From a checkpoint of a small multi-label image tagger: activation gelu, 35.7 epochs.
Rows from block 6 of a small multi-label image tagger, named by matrix and row number. Rows with one number belong to one neuron. Each number is 128 + 32 x the weight over its row's rms, rounded and kept within 0 to 255. All counts start at 0.
After each neuron's rows are labels from the 100 images, of 14848, where the neuron reaches its highest value: "strongest on" is what is common among them; "colour at peak" is the nearest of a few named colours to the mean colour under the peak. Only what is clearly more common there than usual is listed. The data: photos with spoken descriptions (Open Images, Localized Narratives).
# fc1: MLP up (model.blocks.6.mlp.fc1.weight, 640x160), inputs 0-159
# fc2: MLP down (model.blocks.6.mlp.fc2.weight, 160x640, transposed), outputs 0-159

fc1.297 [121 142 135 174 104 171  96 113 120 133 154 157 117 151 106  94 148 156 145 105 171 159  98 117 152 172 147 100 139 154 111 150 142 160 159 123 103 143 109 204 114 111 106 155 121 127 181 137 137 142  44 149 139 135 140 145 168 137 135 110  99 122 101  94 133  49 138 141  76  92 106 112 156 124 149 143 145 103 147 131 158 141 147 110 178 158 191 129 119  46 205 169 141 158 168  86 161  97 169 141 144 127 190  50 113 108 162  97 150 174  65 147 147 100  83 147  53 116 162 101 108 185 134 110 179 103 160 144  77 121 142 194 118 122 134 158 137 119 133  92 138 152  83 154 146 149 200 116 111 132 195 177 102 145 124  86 125 136 111  96]
fc2.297 [162 143  83 143  49 106 116 205 135 115 144 180 181 148 118  94 143 159 115 116 148  90 122  88 158 148  86 141 101 150 107 122 133 106 140 105 117 119 144 143  61 209 174 143 107 115 175 177 124 160 118 112  66 139 196  78 197  97 135  83  93 118 131 173 160 144 116 169 192  89 119 106 123 137 142 155 140 141 162 101 106 126  90 112 147 123 156 117  87 143 160  71 112  87 148 138 128 139 139 143 123 157 174 140 134  92 100 139 149 103 122 149 146 151 144 147 103 170 100 135 147 114  83  72 114  80 106 124  70 144 126 177 114  72 108 133 136  90 120 132 165 114 145 127 119  71 151 157 213 117 155 189 136 167  97  91 129  88  68  93]
strongest on: text has "sky"; text has "buildings"
colour at peak: pink

fc1.329 [180 150 130 143 141  94 143 133  75 147 167 146 160 100  87 112 118 156 150  64 133 149 121  81  92 181 145 109 109  88 152 128  99 123  95 157 141 117 125 123 104 198  75 123 118 118 127 101 191 151 136 144 186 172  99 151  66  53 142  71 120 108  91 131 173 141  96 168  70  90 116 116 114 112 136  99 196 100 115 157 174  72  93  75 143 162 157  96 171 105 122 146 119 158 158 116 171 146 131 118  92 152 105 152 130  70 148 121 134  94 110 128 121 121 123 103 110  73 147 119  89 153  89 172 131 166 158  98 117 109 131 156  72 125 147 165 142 143 110 146 143 114 125 149 217 102 141 127 191  91 176  78 105 170  70 143  99 127  73 150]
fc2.329 [121 123 137 129  45  81  96 123 113 145 189 217 143 160 156 128 100 135 179  90 142  77 176 140 131 185 198  63 165  86 139 119 137  98 108 107 131 103 129 139  98 140 144  69  98 174 130 156 129 177 130 141 167 128 136 126 110  79 154  91 119 140 157 127 150 120 128 145 143 118 144 107 170 159 151 191 143 175 115 131 111 142 126 161 141 107 139 158 140 117 118  78 125  87 156 148 129 117 150 159 149  96  80 122 117 134 143 165  73  84 135 161  88 118 193 125 118  88 118 164 117 114  35 137  94  77 121  86 121 106  97 145 158  98 171 166 166 133  75 146 186 123 136 111 158 120 128 151 192 117 116  68 138 136 115  76 105  76  74 158]
strongest on: text has "wearing"
colour at peak: pink

fc1.600 [117  92 107 132 122 140 149  61 118 150 157 113  61 153 125  75 108  87 120 105 157 144 129  44  85 127 187  99 129 122 116 185 140 150 169 132 144 159 108 154 110 125 124 133 139 116 185  89 131  89  69 105 139 121 128 190 209 141  79 148 144  70 122 119 123 120 106 151  96  66 157  51 114 127 155 158 110 109 167 115 180 129 166 173 174 157 150 148 117 134 155 170 115 101 142  79 145 115  99  98 141 126 141  80 156 106 125 101  88 188 128 108 143  52 160  81 145 145 153 130 114 166 130 124 164 105 121 111 142  93 123 184 117 163  81 137 190 126 146 181 143 150  92 164 156 128 205 133 102 107 116 121 129 119 138  76  93 124  99 183]
fc2.600 [146 132 158 125 130 126 132 128 133  80 104 173 164 158  91 104 145 109 173 112 111  86  95 115 181 152  80  98 122 172  85 122 126  85 161 164 129 129 117  48 147 160 144 171  91  83 160 144 144 151  81  83  91 103 141 101 167 117 144 162  79 187 182 127 116 106 152  96 133 123  95 118 174  89  75 215 123 134 128  91  92 192 126 133 123  90 152 186 157 148 124  75 165 133 151  69 111  69 140 162  97 122 147 100 141 120 131 128 115 139  97 129 152 153 152 159 122 110 149 142 152  86  94 125 135  89 102 160 112 167  74 175 167 125  84 132 121  69 100 180 196 127  97 117 137  89 159 179 137  83 147 173 155 145  77 108 166 122 151 151]
strongest on: text has "sky"; text has "trees"; text has "buildings"; text has "clouds"
colour at peak: pink

fc1.561 [109 125  78 118 100  86 197  98 156 123 177 139 104 183 136 129 111 146 106 111 110 127 127 145 106  78  86  98 148 148  90 118 104 131 106 132 189 121 153 138 112 163 111 131 173  85 166 129 142 148  81 142 188 128 180 135  98  84 168 162 117 150 152 158  46 123 142 178 150  85 146 106  93 167  64 149  90  86 132 165 106 115 109 138 123 129 103 139 111 116 152 167  99 133 202 104 127 115  90 107 144  86 161 195 117 141 153  99 177 136 110 129  53 127 116 215 125 212 121 146 113 119 132 147 132  89 129 144 129 139 111 152  95 117 104 139 130 150 128  84 171 140  53 130  95 151 166  89 157  91 190 162  96 172 125 152  96 124 100 177]
fc2.561 [ 71  98 186 109  54 137 103 113 134  92 113 199  89 185 125 114 164 122 150 114 138 142  80  82  88 144 123 118 121 126 135 175 125  91 169 113 103 119 191 143 145  87 200 177 139 117 145 131 110 126 116 150 122 157 141 190 137 114 156 149  90 105 144  89  86  94  90 139 178 149 147 113 165 141 160 130 145  99  65 122 180 179 163 113  95 115  77 139 146  87 134 138 174 124 128 120  64 177 182 164 132 129 107 110  69 130  85 145 106  48 144 156 102 122 103 150 166  96 141 165 113 104  50 203 130 132  82 155 117 171 141 119 154 156 152 156  87 157 133 135 151 114 102 148  78 129 139 105 116 162 110 175 151  87 162 112 135 130 142 136]
strongest on: text has "sky"; text has "trees"; text has "buildings"
colour at peak: white

fc1.43 [ 68  92 139 122 126 140 123 105 147 113 123  76 123 156 157 112  86 129 158  85 115 134 122  25 166 170 152 169 168 182 143 159  94 127 145  97 140 134 136 163 156 129 148 115 153 164 149  99 126 162  78 135 119 167 185  79 146 104 161 117 177 145 113 202 147 104 139 128 122 124 105  97  87 117 154 130 114  84  67 146 129 135 178 167 149 129 145 163 203  89 134 172 129  73 144 122 131 139  85 123 149 119 156  96 148 126 150 123  71 128 162 116 105 121  58  45 132 159 121 183 131 176  93 122 147 144 121 161 145 117  96 104 122 105 115 155  94 175 146 177 118 132  54 108 175  94 175 175  94 105 136 180 108  89 166 186 134 137 146 109]
fc2.43 [171  99 173 114 160 125  92 150 118 124  92 153 114 139 116 159  84 164 135 112 105 138  71 132 156 170 124  98 134 130 133 107 114 150 108 107 168 154  73  88 149 114 103 174 106 138  72 116 161 149  71 102 114 131 133 155 145 189  96 115 163 165 184  97 131 129 131  74 146  87 148 111 128  77 108 118 131 157  89 128 170 129 156 121 116 114 194 117 163 102 138 118 132 149  91 101 132 115  90 152 167 113 189  89 127 151  87 132 140 105 107 135 131  30  98 157  94 129 152  91 165 140  48 105 127 192 145 151 150 138  81 109 139 170  85 135 120 104 108 200 112  85 118 181 161 141 148 122  47 167 157  74 113 109 147 119 213 182 131 159]
strongest on: text has "sky"; text has "trees"; text has "buildings"
colour at peak: pink

fc1.585 [190 101 131  99 106 131 111 126  57 175 112 123 114  58  99 125  78 145 121 125 171 134 149 122 105 155 141 116 154  86 164 106 146 127 112 171 138 133 151 147 135 100 124 103 129 171 138  98 179 150  95 136  99 144 103 113 134 122 145  68  87  90 144 102 139 185  81 148  98 151 151 115  75 152 154 122 190 141 125 143 189 119 109 164 159 159 174 110 224 137 175 150 131 148  89 157 139  97 140  93 126 108 112  79 128  97 172 112  79 165 152 128  92  92 118  49 125  87 165 144  98 130 150  97 103 126 170  70 113  83 121 123  92  89  89 140 183 200 156 108 108 115 140 111 138 130 133  82 194  61 137  47 146 119  98 122 134 117 129 138]
fc2.585 [129 176 154 133  62 111  88 160 161 165 172 172 166 157  82 166 136 146 181 132 142  88 129 118  81 180 155  73 109 159 110 140 179  94  81  96 132  90 155 150 125 131 165  72  93 120 120 161 148 201 142 100 117 139 161 141  42 110 165 148  73 105 134 149 127 114 140 109 139 142 140  89 159 115 158 179 121 124 138 110 105 167 139 161  72 151 137 142 123 152 129 112 125 124 182 127 107 150 138 138 121  82  89 171 120 120 149 158 115 111 125 163  89 169 152 125 172 115 112 133 105 145  54 194 149  58  79  88 181 135 150 110 162 119 156  97 113 162  84 126 180 117 117 134 123 129 128 122 149  89  83 125 118 141 101  40  80  73 102 160]
strongest on: text has "wearing"
colour at peak: pink

fc1.353 [ 98 131 128 124 125 128 127  91 152  88 177 143 180 118  89 138 114 170 128 116 153 165  99 147 154 133  94  85 168 134  94 110 115 175 126 106 116 167 124  53  82 150 128 190  97 104 145 121 190 157  91  93 133 120 148 132 143 135  74 104 106 113  99 139 101  90 141 162 106 125 117 105  77 139 128 116 128 120 185 101 153 117 142  86 194  90 119 158 105 158 175 116 119 165 156  87 186 172 169 101 143 135 137 121 110 135 119  90 121 141 135 100 131 120  86 134 153 101 126 122 115 118 121  71 176 144 198 129 135 150 133 183 140 160 100 110 131  96 119 165 108 172  89 111  72  40 218 196 141 133 171 123  80 162  98  92 175 134  40 153]
fc2.353 [ 91 103 175 144 118 117  62 142 120  98 134 137 109 105  92 130 134 136 126 129 172 131 158 147  62 141 118 141 100 156 140 113 130 132 109 168 117 103 148 132  97  80 194  69 128 182  87 162 112 175 127 182  76  81 149 126 101 136 155  98 129  91 134 126 183 185 142 164 158 167 122 151 172 139 148 109  99 149 153 162  71 122 126 144 162  73 129 165  63 105  90 152 173  88 147 171  78 157 135 118 118 160  61 151 105 108 169 139 161 130 136 152 157 213 120 143 145  99  80 155 124  71  88 123  95 115 136 160 168 138 130  72 159  80 175 147 105  69  98 149  83 111 155  70 166 158 144 138 144 104 108 119 115 152 145  98 190  87 125 107]
strongest on: text has "sky"
colour at peak: white; pink

fc1.159 [188 148 100 147 137 150 173 149 135 127 116 154 138 157 176 144  89 138  91 116 146  88 143 142 152 134 124 134 113 201 137 108 134 142 163 121 149 125 195 115 120 181 125 111 107  99 115 138 113 190  82 142 114 114 179  97 171  93 111  61 151 113 162 127  82 156 112 128 129  63  98 137  75 158  86 125 160 146 158 105 119 111 120 170 135 108 157 140 134 116 152 124  26 137 133  51 117 128 110 125 115 184 155 138 141 191 124  87 125 164 153 137  95  61  96  81 140 176 103  75 170 124 140 153 154  93  79  99 127  90  71 114 131 120 145 153 181 136  86  83  81 146  80 158 111 101 130 135 137 135 197  81 125 157 191 125  93 117 147  78]
fc2.159 [108  63 101 126 255 152  82 137 133 126 105  69 123 142 120 146 100 125 162 177 109  99 115 133 119 174 118  94 190 114 109 100 115 140  87 162  59 137 107 102 129  60 149 139 124 133  68 111 164 189  74  95 171 151 133  68 124 204 131  90 190 152 166  79  99 105 117 111 102 169 113 191 178  82 123 110  85 154 165 164 169 108 145  94 134 125 123 144 138  94 109 124 148 166  98 131  94  91 142 135 122 137 137 129 139 102  88 132 117 136 104 116 130 194  94  85 100 120  94  80 128 154 187 138 109 185 151 133 217 130 149 116 168 144 167 107 142 139 121 139 125 110 142 123 122 144 119 116 145 110 109 107 134 157 131 106 149 142 105 159]
strongest on: text has "black"
colour at peak: black

fc1.305 [ 90 130 126 166 132  79 110  81  77 163 163 147 182 131 111 128  83 153 136 113 192 129 175 115 114 107  83 104 147 122 136 152 167 105 128 117 142 161 149 121 119 133  56 124 146 122 129 150 144 140 115 127 159 165 163 124 132 112 108  85  85 106 138 137 147 108  93  97  93 128  98  56  82 157 108 130 204 145 170 136  80 113 193 125 130 148 199 103 190 177 167 171 120 138 138 151 142 191 112 119  86 124 110 139 147  72 144 140 101 112 136 132 121  58 116  97 144 124 135 108  93 179 126 163 163 152 159  44 116  46 133 166 125 122 134 135 194 184 115 141 126 142  79 124 156 114 129 118 140 160 170  49  79 106 136 140 102 101  81 106]
fc2.305 [ 92 109 131 162  68  98 107  99 139 207 158 185 120 136 148  96  95 164 149 157 159 121 187 164 138 149 174  80 145  78 153 101 136 141  93  69 118  89 137 171 110  80 128  97 115 162 105 190  72 174 116 160 121 135 103 152 146  96 145 114 125  89 142 149 121 136 106 139 141  56 145 128 137 169 188 169 149 141 184 131 108  89 119 147 166 109 130 124  89 140 182 129  72  97 150 147 156 120 122 108 145 131 150 112 158 143 100 119  93 134 121 145  96  53 166 117  77  94  67 117 114 139 105 169 127 119 104 145 120 110  88 105  97  95 141 162 186 123  99  73 143 160 162 135 173 123 136 137 134 143 143 129  94 168 189 106  93  25  85 135]
strongest on: text has "wearing"; text has "woman"; text has "smiling"
colour at peak: pink