Weights of a small multi-label image tagger.
Data: trained on photos with spoken descriptions (Open Images, Localized Narratives), 101725 training examples, 35.7 epochs.
Rows from block 9 of a small multi-label image tagger, named by matrix and row number. Rows with one number belong to one neuron. Each number is 500 + 40 x the weight over its row's rms, rounded and kept within 0 to 999. All counts start at 0. Numbers have three digits each.
After each neuron's rows are labels from the 100 images, of 14848, where the neuron reaches its highest value: "responds to" is what is common among them. Only what is clearly more common there than usual is listed. The data: photos with spoken descriptions (Open Images, Localized Narratives).
# fc1: MLP up (model.blocks.9.mlp.fc1.weight, 1280x320), inputs 107-213
# fc2: MLP down (model.blocks.9.mlp.fc2.weight, 320x1280, transposed), outputs 107-213

fc1.77:436451513455443516509540476563486482390518543465437520487491470490513480530463487521524505499485594449517517515472527509539544527514480563495445433465440543484477488541429503404502462453480523509465546526508466542498519590512477520499558537524470493482480520457608520546495504531550398481407477463506539494466481523473504
fc2.77:532572442504523489526523472434484491515485544409536543479522488529493526523475527417549514592528407592495513434454430502492441492429470500519486546487512490527554471463507527474497558456545447540473540479474468480463448527557445547405511531433569395514539522569498477436460517528458511507501470517572521483531515469491566
responds to: text has "black"; text has "white"; text has "buildings"

fc1.440:443406494435580522531454482541465474451495499525425509490469476440574474536502521494481499552515517503621499447592533552590528539541539465537572552466500541529523520492493485519562523583457513533389503500498520486547544511509481516512486538533432534538468477486476512489474513593561483397434470471508483534551513492523481
fc2.440:466492512472498484499424561509523554472538485540435499494560438486457457522520527481521436479497578476409487531490528478476569534505513534521520524559450506468472459496409451489502518480545530510500523499451465561469532494517424535562533488504510474456513561501488468496537521539561484459481512470484512480558488534416529
responds to: text has "water"

fc1.0:479443462536471511539533487485522498496461481518490528477480459574532500472537409461541531454508584511473465527508458547577515515389528538447496443521537484509498404434509542528465511429492450521483516521522501517508485581487462433452493485441434501518466433603490523554447502516533521539443458498490498556541524478408506
fc2.0:469482472510456488455538450552470545478546538590521498493498482471495507609431517512524472520441506500523498508445574535493452460569497596541620460521556500519556489579464532521543514563576523432521514473514520463507496395477461494517520478514532426505453534476469488531511444505471514502557584485541532496515501493572538
responds to: text has "road"

fc1.577:456464524546589505518482478558418474483545486531503525534479445513448490524536540482487563514460476511522441502536499500505561490475513513527567467536505476557418492533518453474481462507473514460532460531468477426557541531516453473503480560485519452547421530529532514538533537528478442514446480494469469471533588494551498
fc2.577:453546489475550529541527496496496494513504440460476498459498492596516535452498580485546460476531501474451532548445471502500434494468489489463486574488473496503599489542477547438422444477424494529505537517522482409496421481544531473517514496510544494535540474563537478437535614509517462499482530421498533453444486476452467
responds to: text has "road"

fc1.156:491464505449566540544616454581477543491489556581558548495488487533545490488482496515516452557464521556517512431543499523541480488516508488542457439597585535447526436513445541477466527530484534530519455480443480476458442543497493485541525493494519497453450483515516510476509481527551462495412480359532469501462495476531485
fc2.156:521536482503544530556459483440504427493479459490469529494472504444464435475513526490470486480524456498474552472605486513500515552532612489521462457546485526517473454482439531550518558502471487513519525520550526578528519470463528504463484420488487551454476526582513514518490513498520499491476427500496525509455495461412462
responds to: text has "people"; text has "standing"; text has "group"

fc1.621:461431479464512499486520484579509504406472536543510527494486526491537552479496528446453474460538471447551472470545544502472476503436501531533500447459551569518492522484395473486532513363545532543489513517447514512456607560471465555511517534500527483498505549476541529501444538549488460484414600554456463425531540488563558
fc2.621:529490521479476546519463538448481570489523470493496525568553444538442424449520494384473448514486518482444510525557453541575530517494496513514467567526539436458556522460476492468515550547513492571492584505544464473489487431531460516524511519461532483516581548539525479525555482428518489556556513476477542479512461468476460
responds to: text has "road"; text has "buildings"

fc1.542:554486539484496486513518476463497513471488464608505557500469442451489518478517502497535564489464528509495547453466547495469494498464477519471487520475557519548542451499506441512592449558444480531489494477535502459485492425511471540484484629439497479491510509495498512483515440513512503376497418518485504500545526511505491
fc2.542:514542447477521470497458498531479504516581513461437453496522547497514556525469449507466489451518488396557442525488472460493487526616488510517492529516469488434444508472552563431431446455529453496518434522522525490610497507472545546619377498573481511538442506458453507535471520476491520529458554531522482502465511552473544
responds to: text has "white"

fc1.118:561430537507463491464539477547464490446490492482459499472452481493486510520498509478626550549551534546502505570509521522490507496484537532570526419455513492429446508488532500572566473436519554450432519457513518489538417460518457597508507494515458509507494544535471520481506516510512474441538487514430522466536470499428558
fc2.118:530481448495491553517496523499537454422430514528568515478470598447532425474525568477425478529484472419574580509522490512482432419535444476474514543434496497509446448529479535528515443485418494514480473543426510504529481434500478531548480507531505543422468493515536440532468452525469467457422473508557461473516474474490513
responds to: text has "road"; text has "building"

fc1.49:470423509516453502467543522576453519418510540525484447472484484463457515580495536474574456553478529513491464429547510505505509458456519456563463486512524511527454447518514463527499447507549515474457612523523503552490420494504502494514484474451500494463483477463526473451491512533462475444532491490477482505548489525500573
fc2.49:480488498486537444503468450565508530490516515514478547438501543468591552511547521473418550522491493523467474494548516460513479463535477515517515511497535440550487493468605478415559518470497488432474461495572482453540531546513444523563403534478450480546489501474479424487513462513520468495502415487541459530495459477536497
responds to: text has "water"

fc1.494:486473471522508468511514498495564467445470446523490482512496461533545499510542500500576554506463561525502539502516549508471538552493550497461475422542433480503467501514456426515479442464452490495545526539528584484455505521507491479494450506531481482535450478423495500417461479526485511554470492474537476519502490477524491
fc2.494:553497415541458482505456545458476466563451434560523519480473494558512551517508481518472450470367509445550501499496462499519503537564426481495471490524526502426524497563494453576490459542475456534507481495517530496536454451451435565502483516484497546477449494576504495496507445448530510508483525491482516505438525464535541
responds to: text has "people"; text has "sky"; text has "buildings"; text has "few"

fc1.750:454527530501564507558452500495506506545508593555527527424635490566534457555454482454500490494493528550525457422484438462484484490508544495600487499499499525472491488518489566451555560483491635468511464500532521598486447507566513470501479498503531439507481422461557525476573460499525431493481451524515447549533399423521473
fc2.750:469509523487520531532532489483480469581573497547546524480462550501504559466529508587538549461439492480480486554508490472524563429521497538472454529457361448483501505484500485510471455487419516520534522501486449523474526507506566504491502426496480473516486512464490467401465530512489537481530444475472490519474531534462580
responds to: text has "trees"; text has "water"

fc1.385:513432486547517527483532430432545469557437499563462520467521489546471535446467436547495492416547470517533497469491532449497565489517560550461475525470472474538538527526515548489474472496496508513582465507580489521508490423500485522442536464441505585489530476540503477494522517515574577511468522475563492510521425485457555
fc2.385:470484484501404584492500599433492480534519552501457467477545528607510495528493565499438497533494459557502481501535398478530490483472485506484560474534548448441478553498497453494525568444552501451539445590487473513495516491481450468464530439426484550512514495469530492512474580455538494572494500499476475516517564436478530
responds to: text has "road"

fc1.110:507509500472517529493455520579419488469463474543465478477496465511423492510485555491531540468480467542485499506502465489485423468489422541538549550555540532493541461583489484501556454552490517521494479571534543437408503465556420618494489547497518475468540464454515497464515444556515478457484400489531443530561529441482559
fc2.110:509462443511549453464432483508497508558541495441530555472544567544546587553537480521497468554490512506517482472523492507415475528601459501502469509483450527480429561524523547462521445473516493538546465507510542521542479572461517469524446482542512493493432491467484415526551503530502502507497514513590475542415482504577575
responds to: text has "white"

fc1.317:406450500483419540499514533573456476491551492503471534373498487475484565543458497454537473486477564509532554544526541528503429468497527583558525506521468530510484520585505545531600538448446471497453555440524466474492511464528481507495544478510516478570430492505473569485559510496566394471455478448521528492482465460539452
fc2.317:552465475523484493502569459530493484541530446510489479468504481556479595489551539431515491471482533447475506599560473575503496501433519445517545499574532476469483536505456528483546554503545523525494545579470537486452579539561477429452513495504508447487485607562476467495477475535523473487475525473505517389484502514387473
responds to: text has "black"; text has "white"

fc1.56:474467492487480511517605522512539475450456529484498458547501481532501522458442577457560499409486596509475476482540483570498552466428514505534480413522467574483433442520492481506537546472519461480430467506484486552433455477472454554505537489433451515440452465526527450449464538517506506462521496478487518480545516496427494
fc2.56:465572548554577458481499512466514449544449456545543544553559472591555491468452506507487443546471546535427473442533509533542546541532445480462518504542478555483398528481481519562492479546540479527515479481546525482498508555503543423410543484499462536426433497519556486443555390546473536514490423537478484474457542463522492
responds to: text has "people"; text has "lights"; text has "buildings"; text has "poles"

fc1.351:501486454484516489511550528457442483588541488534367514452469476496509499497447544475517574532492541478469512524456511533572473594501510468504470574505511542496477513500530545533472490481521528476444540506530485506523509491582479529501580501552499508480467500442521525507569476598542503544522534511526429551574481506430507
fc2.351:546575503522463488479459480511461454553503463460476465497484499504545513558482534493497553537506435497517484515500521497590511536505529443559457518415473475557482493477546527445534481438467498499538516530571498457465518547539551419506531488510521508462448421554442486533459496493466595481453505518403485604513483485514469
responds to: text has "white"

fc1.226:561487534473531441567438482620485518461477509478491481474508485498492533488463598470530501575451540484543507519450516500472472485510549535571497487551545549531533501455432504507510440491507541484577555528449487546532515523518450581493576591516472458498503463505529500476493487508505419451486508472499454429495490491500487
fc2.226:482475515506543522460535554530482526518509513509479519524544408452494527501501534527493494510535493489577431510468543450528476547488618545563481430520468553527537511511456528527523524560507471445497504545584473518541483479474427557570502537517393509526459482513535488517503501522512519536539474451478441537490454515440485
responds to: text has "water"

fc1.7:522484531500542513473520518500457426457472478499540522425399541487439541542437552524466463504540446509501510450505457489498502579432525483498489489510532449486493439521462429545549511478553536469531535522531557586528475513544462519465458534508454541556487469513490444483515530524473446554432543514413515579537473519525569
fc2.7:504522482443518564526542523535443523528396496526545444535505567461552477453491470453526516469517487557503424530559430500410489567552415475416465544548556455533477442454504444438521579587606500565484484506435489502523522495511518488419473466520520496488481565472527483531509525453535608585527530520515491494441496500475512
responds to: text has "people"

fc1.257:469433506471499485486445484588538445479453498509495495464489521494493568495456505475581458509482591476521566539512530482496551481472533492544481479563519480482543507559483533582540561479484538543508535467526506600458595524501520511522583535428497517544529525494500535394478512515458499538453451474530468567566462489512502
fc2.257:515453544503531443510540411505508482515508511469516433441498506491492540499567473483483486456478534507511504545441476515572514502442474467467524552546555495578495434500556529468456575491513513457422526509476493477459555519550494610582524499472493496544435493556516440435451516480507472530505500487520488519479512454505460
responds to: text has "water"; text has "buildings"; text has "lights"

fc1.92:455468460456447512546539498543451467457525511428371490431531438469484455540525443530533484452460577437490446520476476466523531516556507537550529543532424554504542515586535508541499479515449504428472489536571529515563502539538483513502495586509449503478491517513529521473489505504540487481505468439566489513491443478479490
fc2.92:547526532469519549538521487455490459522472524526544554476516498463476480474511534389509525576518428586490502516525424464472520512470450503499449478538436465527501504462561495509515587503538474570492555485465517476476465455555465514492499568448516479482598516573518472468472556514469548521483468516528537521544493453508519
responds to: text has "black"; text has "white"

fc1.29:418497517501467465503491492543429501489538503496392558503476481497455536597547584382511472508452593450489461469518466461591519565501537571507529482516533566539461490489446507463505452496473475492511523560482469532568546554528463515490478452498521454518374538500510608542477553543560509486442485503511508447450442567467501
fc2.29:501537527493495489580443421522502493529451583507511541454474502531463502495546528577473463505521508485457433523486530466515543500449497421510434562512471438496448473522496505523475502494478480442499545477459537572500469577493498475526530546511515441486511496554441522430509491517459565461568468488537464477505524472529531
responds to: text has "white"; text has "black"

fc1.209:520437483429559502513581490471521569438544514502492461480522526471498520443494525480554524528533518509544526471522526528452495471459485571558509453523574452487531417509513463509469429540525486492477554489459474512476422481509492501498542517518489490549491438505561526511537481503505477468420490461473532537471481513472540
fc2.209:474480475552461501545419585486495485543495527579555504440540529502436441489509423422497432480434551482538510549374526532490434507513523535556476496496515551462536563493517512507472560454469524558585477487448508521512486551532467594508428469507491419527510445490515470459510531469584504424482475490531514501544489546576500
responds to: text has "water"

fc1.435:403500513469500512500475477565508527475451519521482475505488481478542534537534526477553598497493500469467490490555552559511463454466463550487485491495447545546520502522428499491552425466497547552533563554577483451429513535500428482559455518513571522513489415540592493494540435472472436503459525510503484483507507479511515
fc2.435:522510483474528452576542523523470514513496578503539489483517490480500521459533544459563536470521551438553520492462443493472501465457515477529494536525508571553524501488505524485505538470523518472467468482513375513545443468494504519420593465454505504451476549522476488518456495414521439429546460551582513418545485495508495
responds to: text has "black"; text has "white"; text has "buildings"

fc1.328:508471505509498494442539439479559552533452441577553512522508527608485560435475509535544497444591499463551514521493517486507506481524489515485492509565487533390481498492518576578438503470483483471533552473496451522406504534539480528466568563468494483521501526466512492435497574516479536455516485467474448590491488474509538
fc2.328:473524548508476508525516470504489436470496533411568548520520456454571419571442534449472544514475495482556463491508497502514487455442470521528495500472553549507498440508504448435498449482499509531486484499491539569607527439488498495498466559518485459494507472468467462543528449525452477506545469525538527400420518524500507
responds to: text has "wall"

fc1.520:439479519449506546513516485572470577559508463490521547516473456475504427517529511507529528529478580513484491549512433493530533515464440525472477485542493490517485515505504541517515504519460489544453541496468564528452421504472471496463553514434454538493534543593520568472512553497470521451462472495442525537556549534479477
fc2.520:470535543538463452447526522564522566476536512440525461459508463450503561556523499450547444545561509487547550453475484489549489408437615526511505470444473526476518511476498546442534458546543521447512492525522526456474545438477497435551506468482535463498599517497526478521433484541483529494558563491500556498527527520569467
responds to: text has "trees"; text has "sky"; text has "buildings"; text has "poles"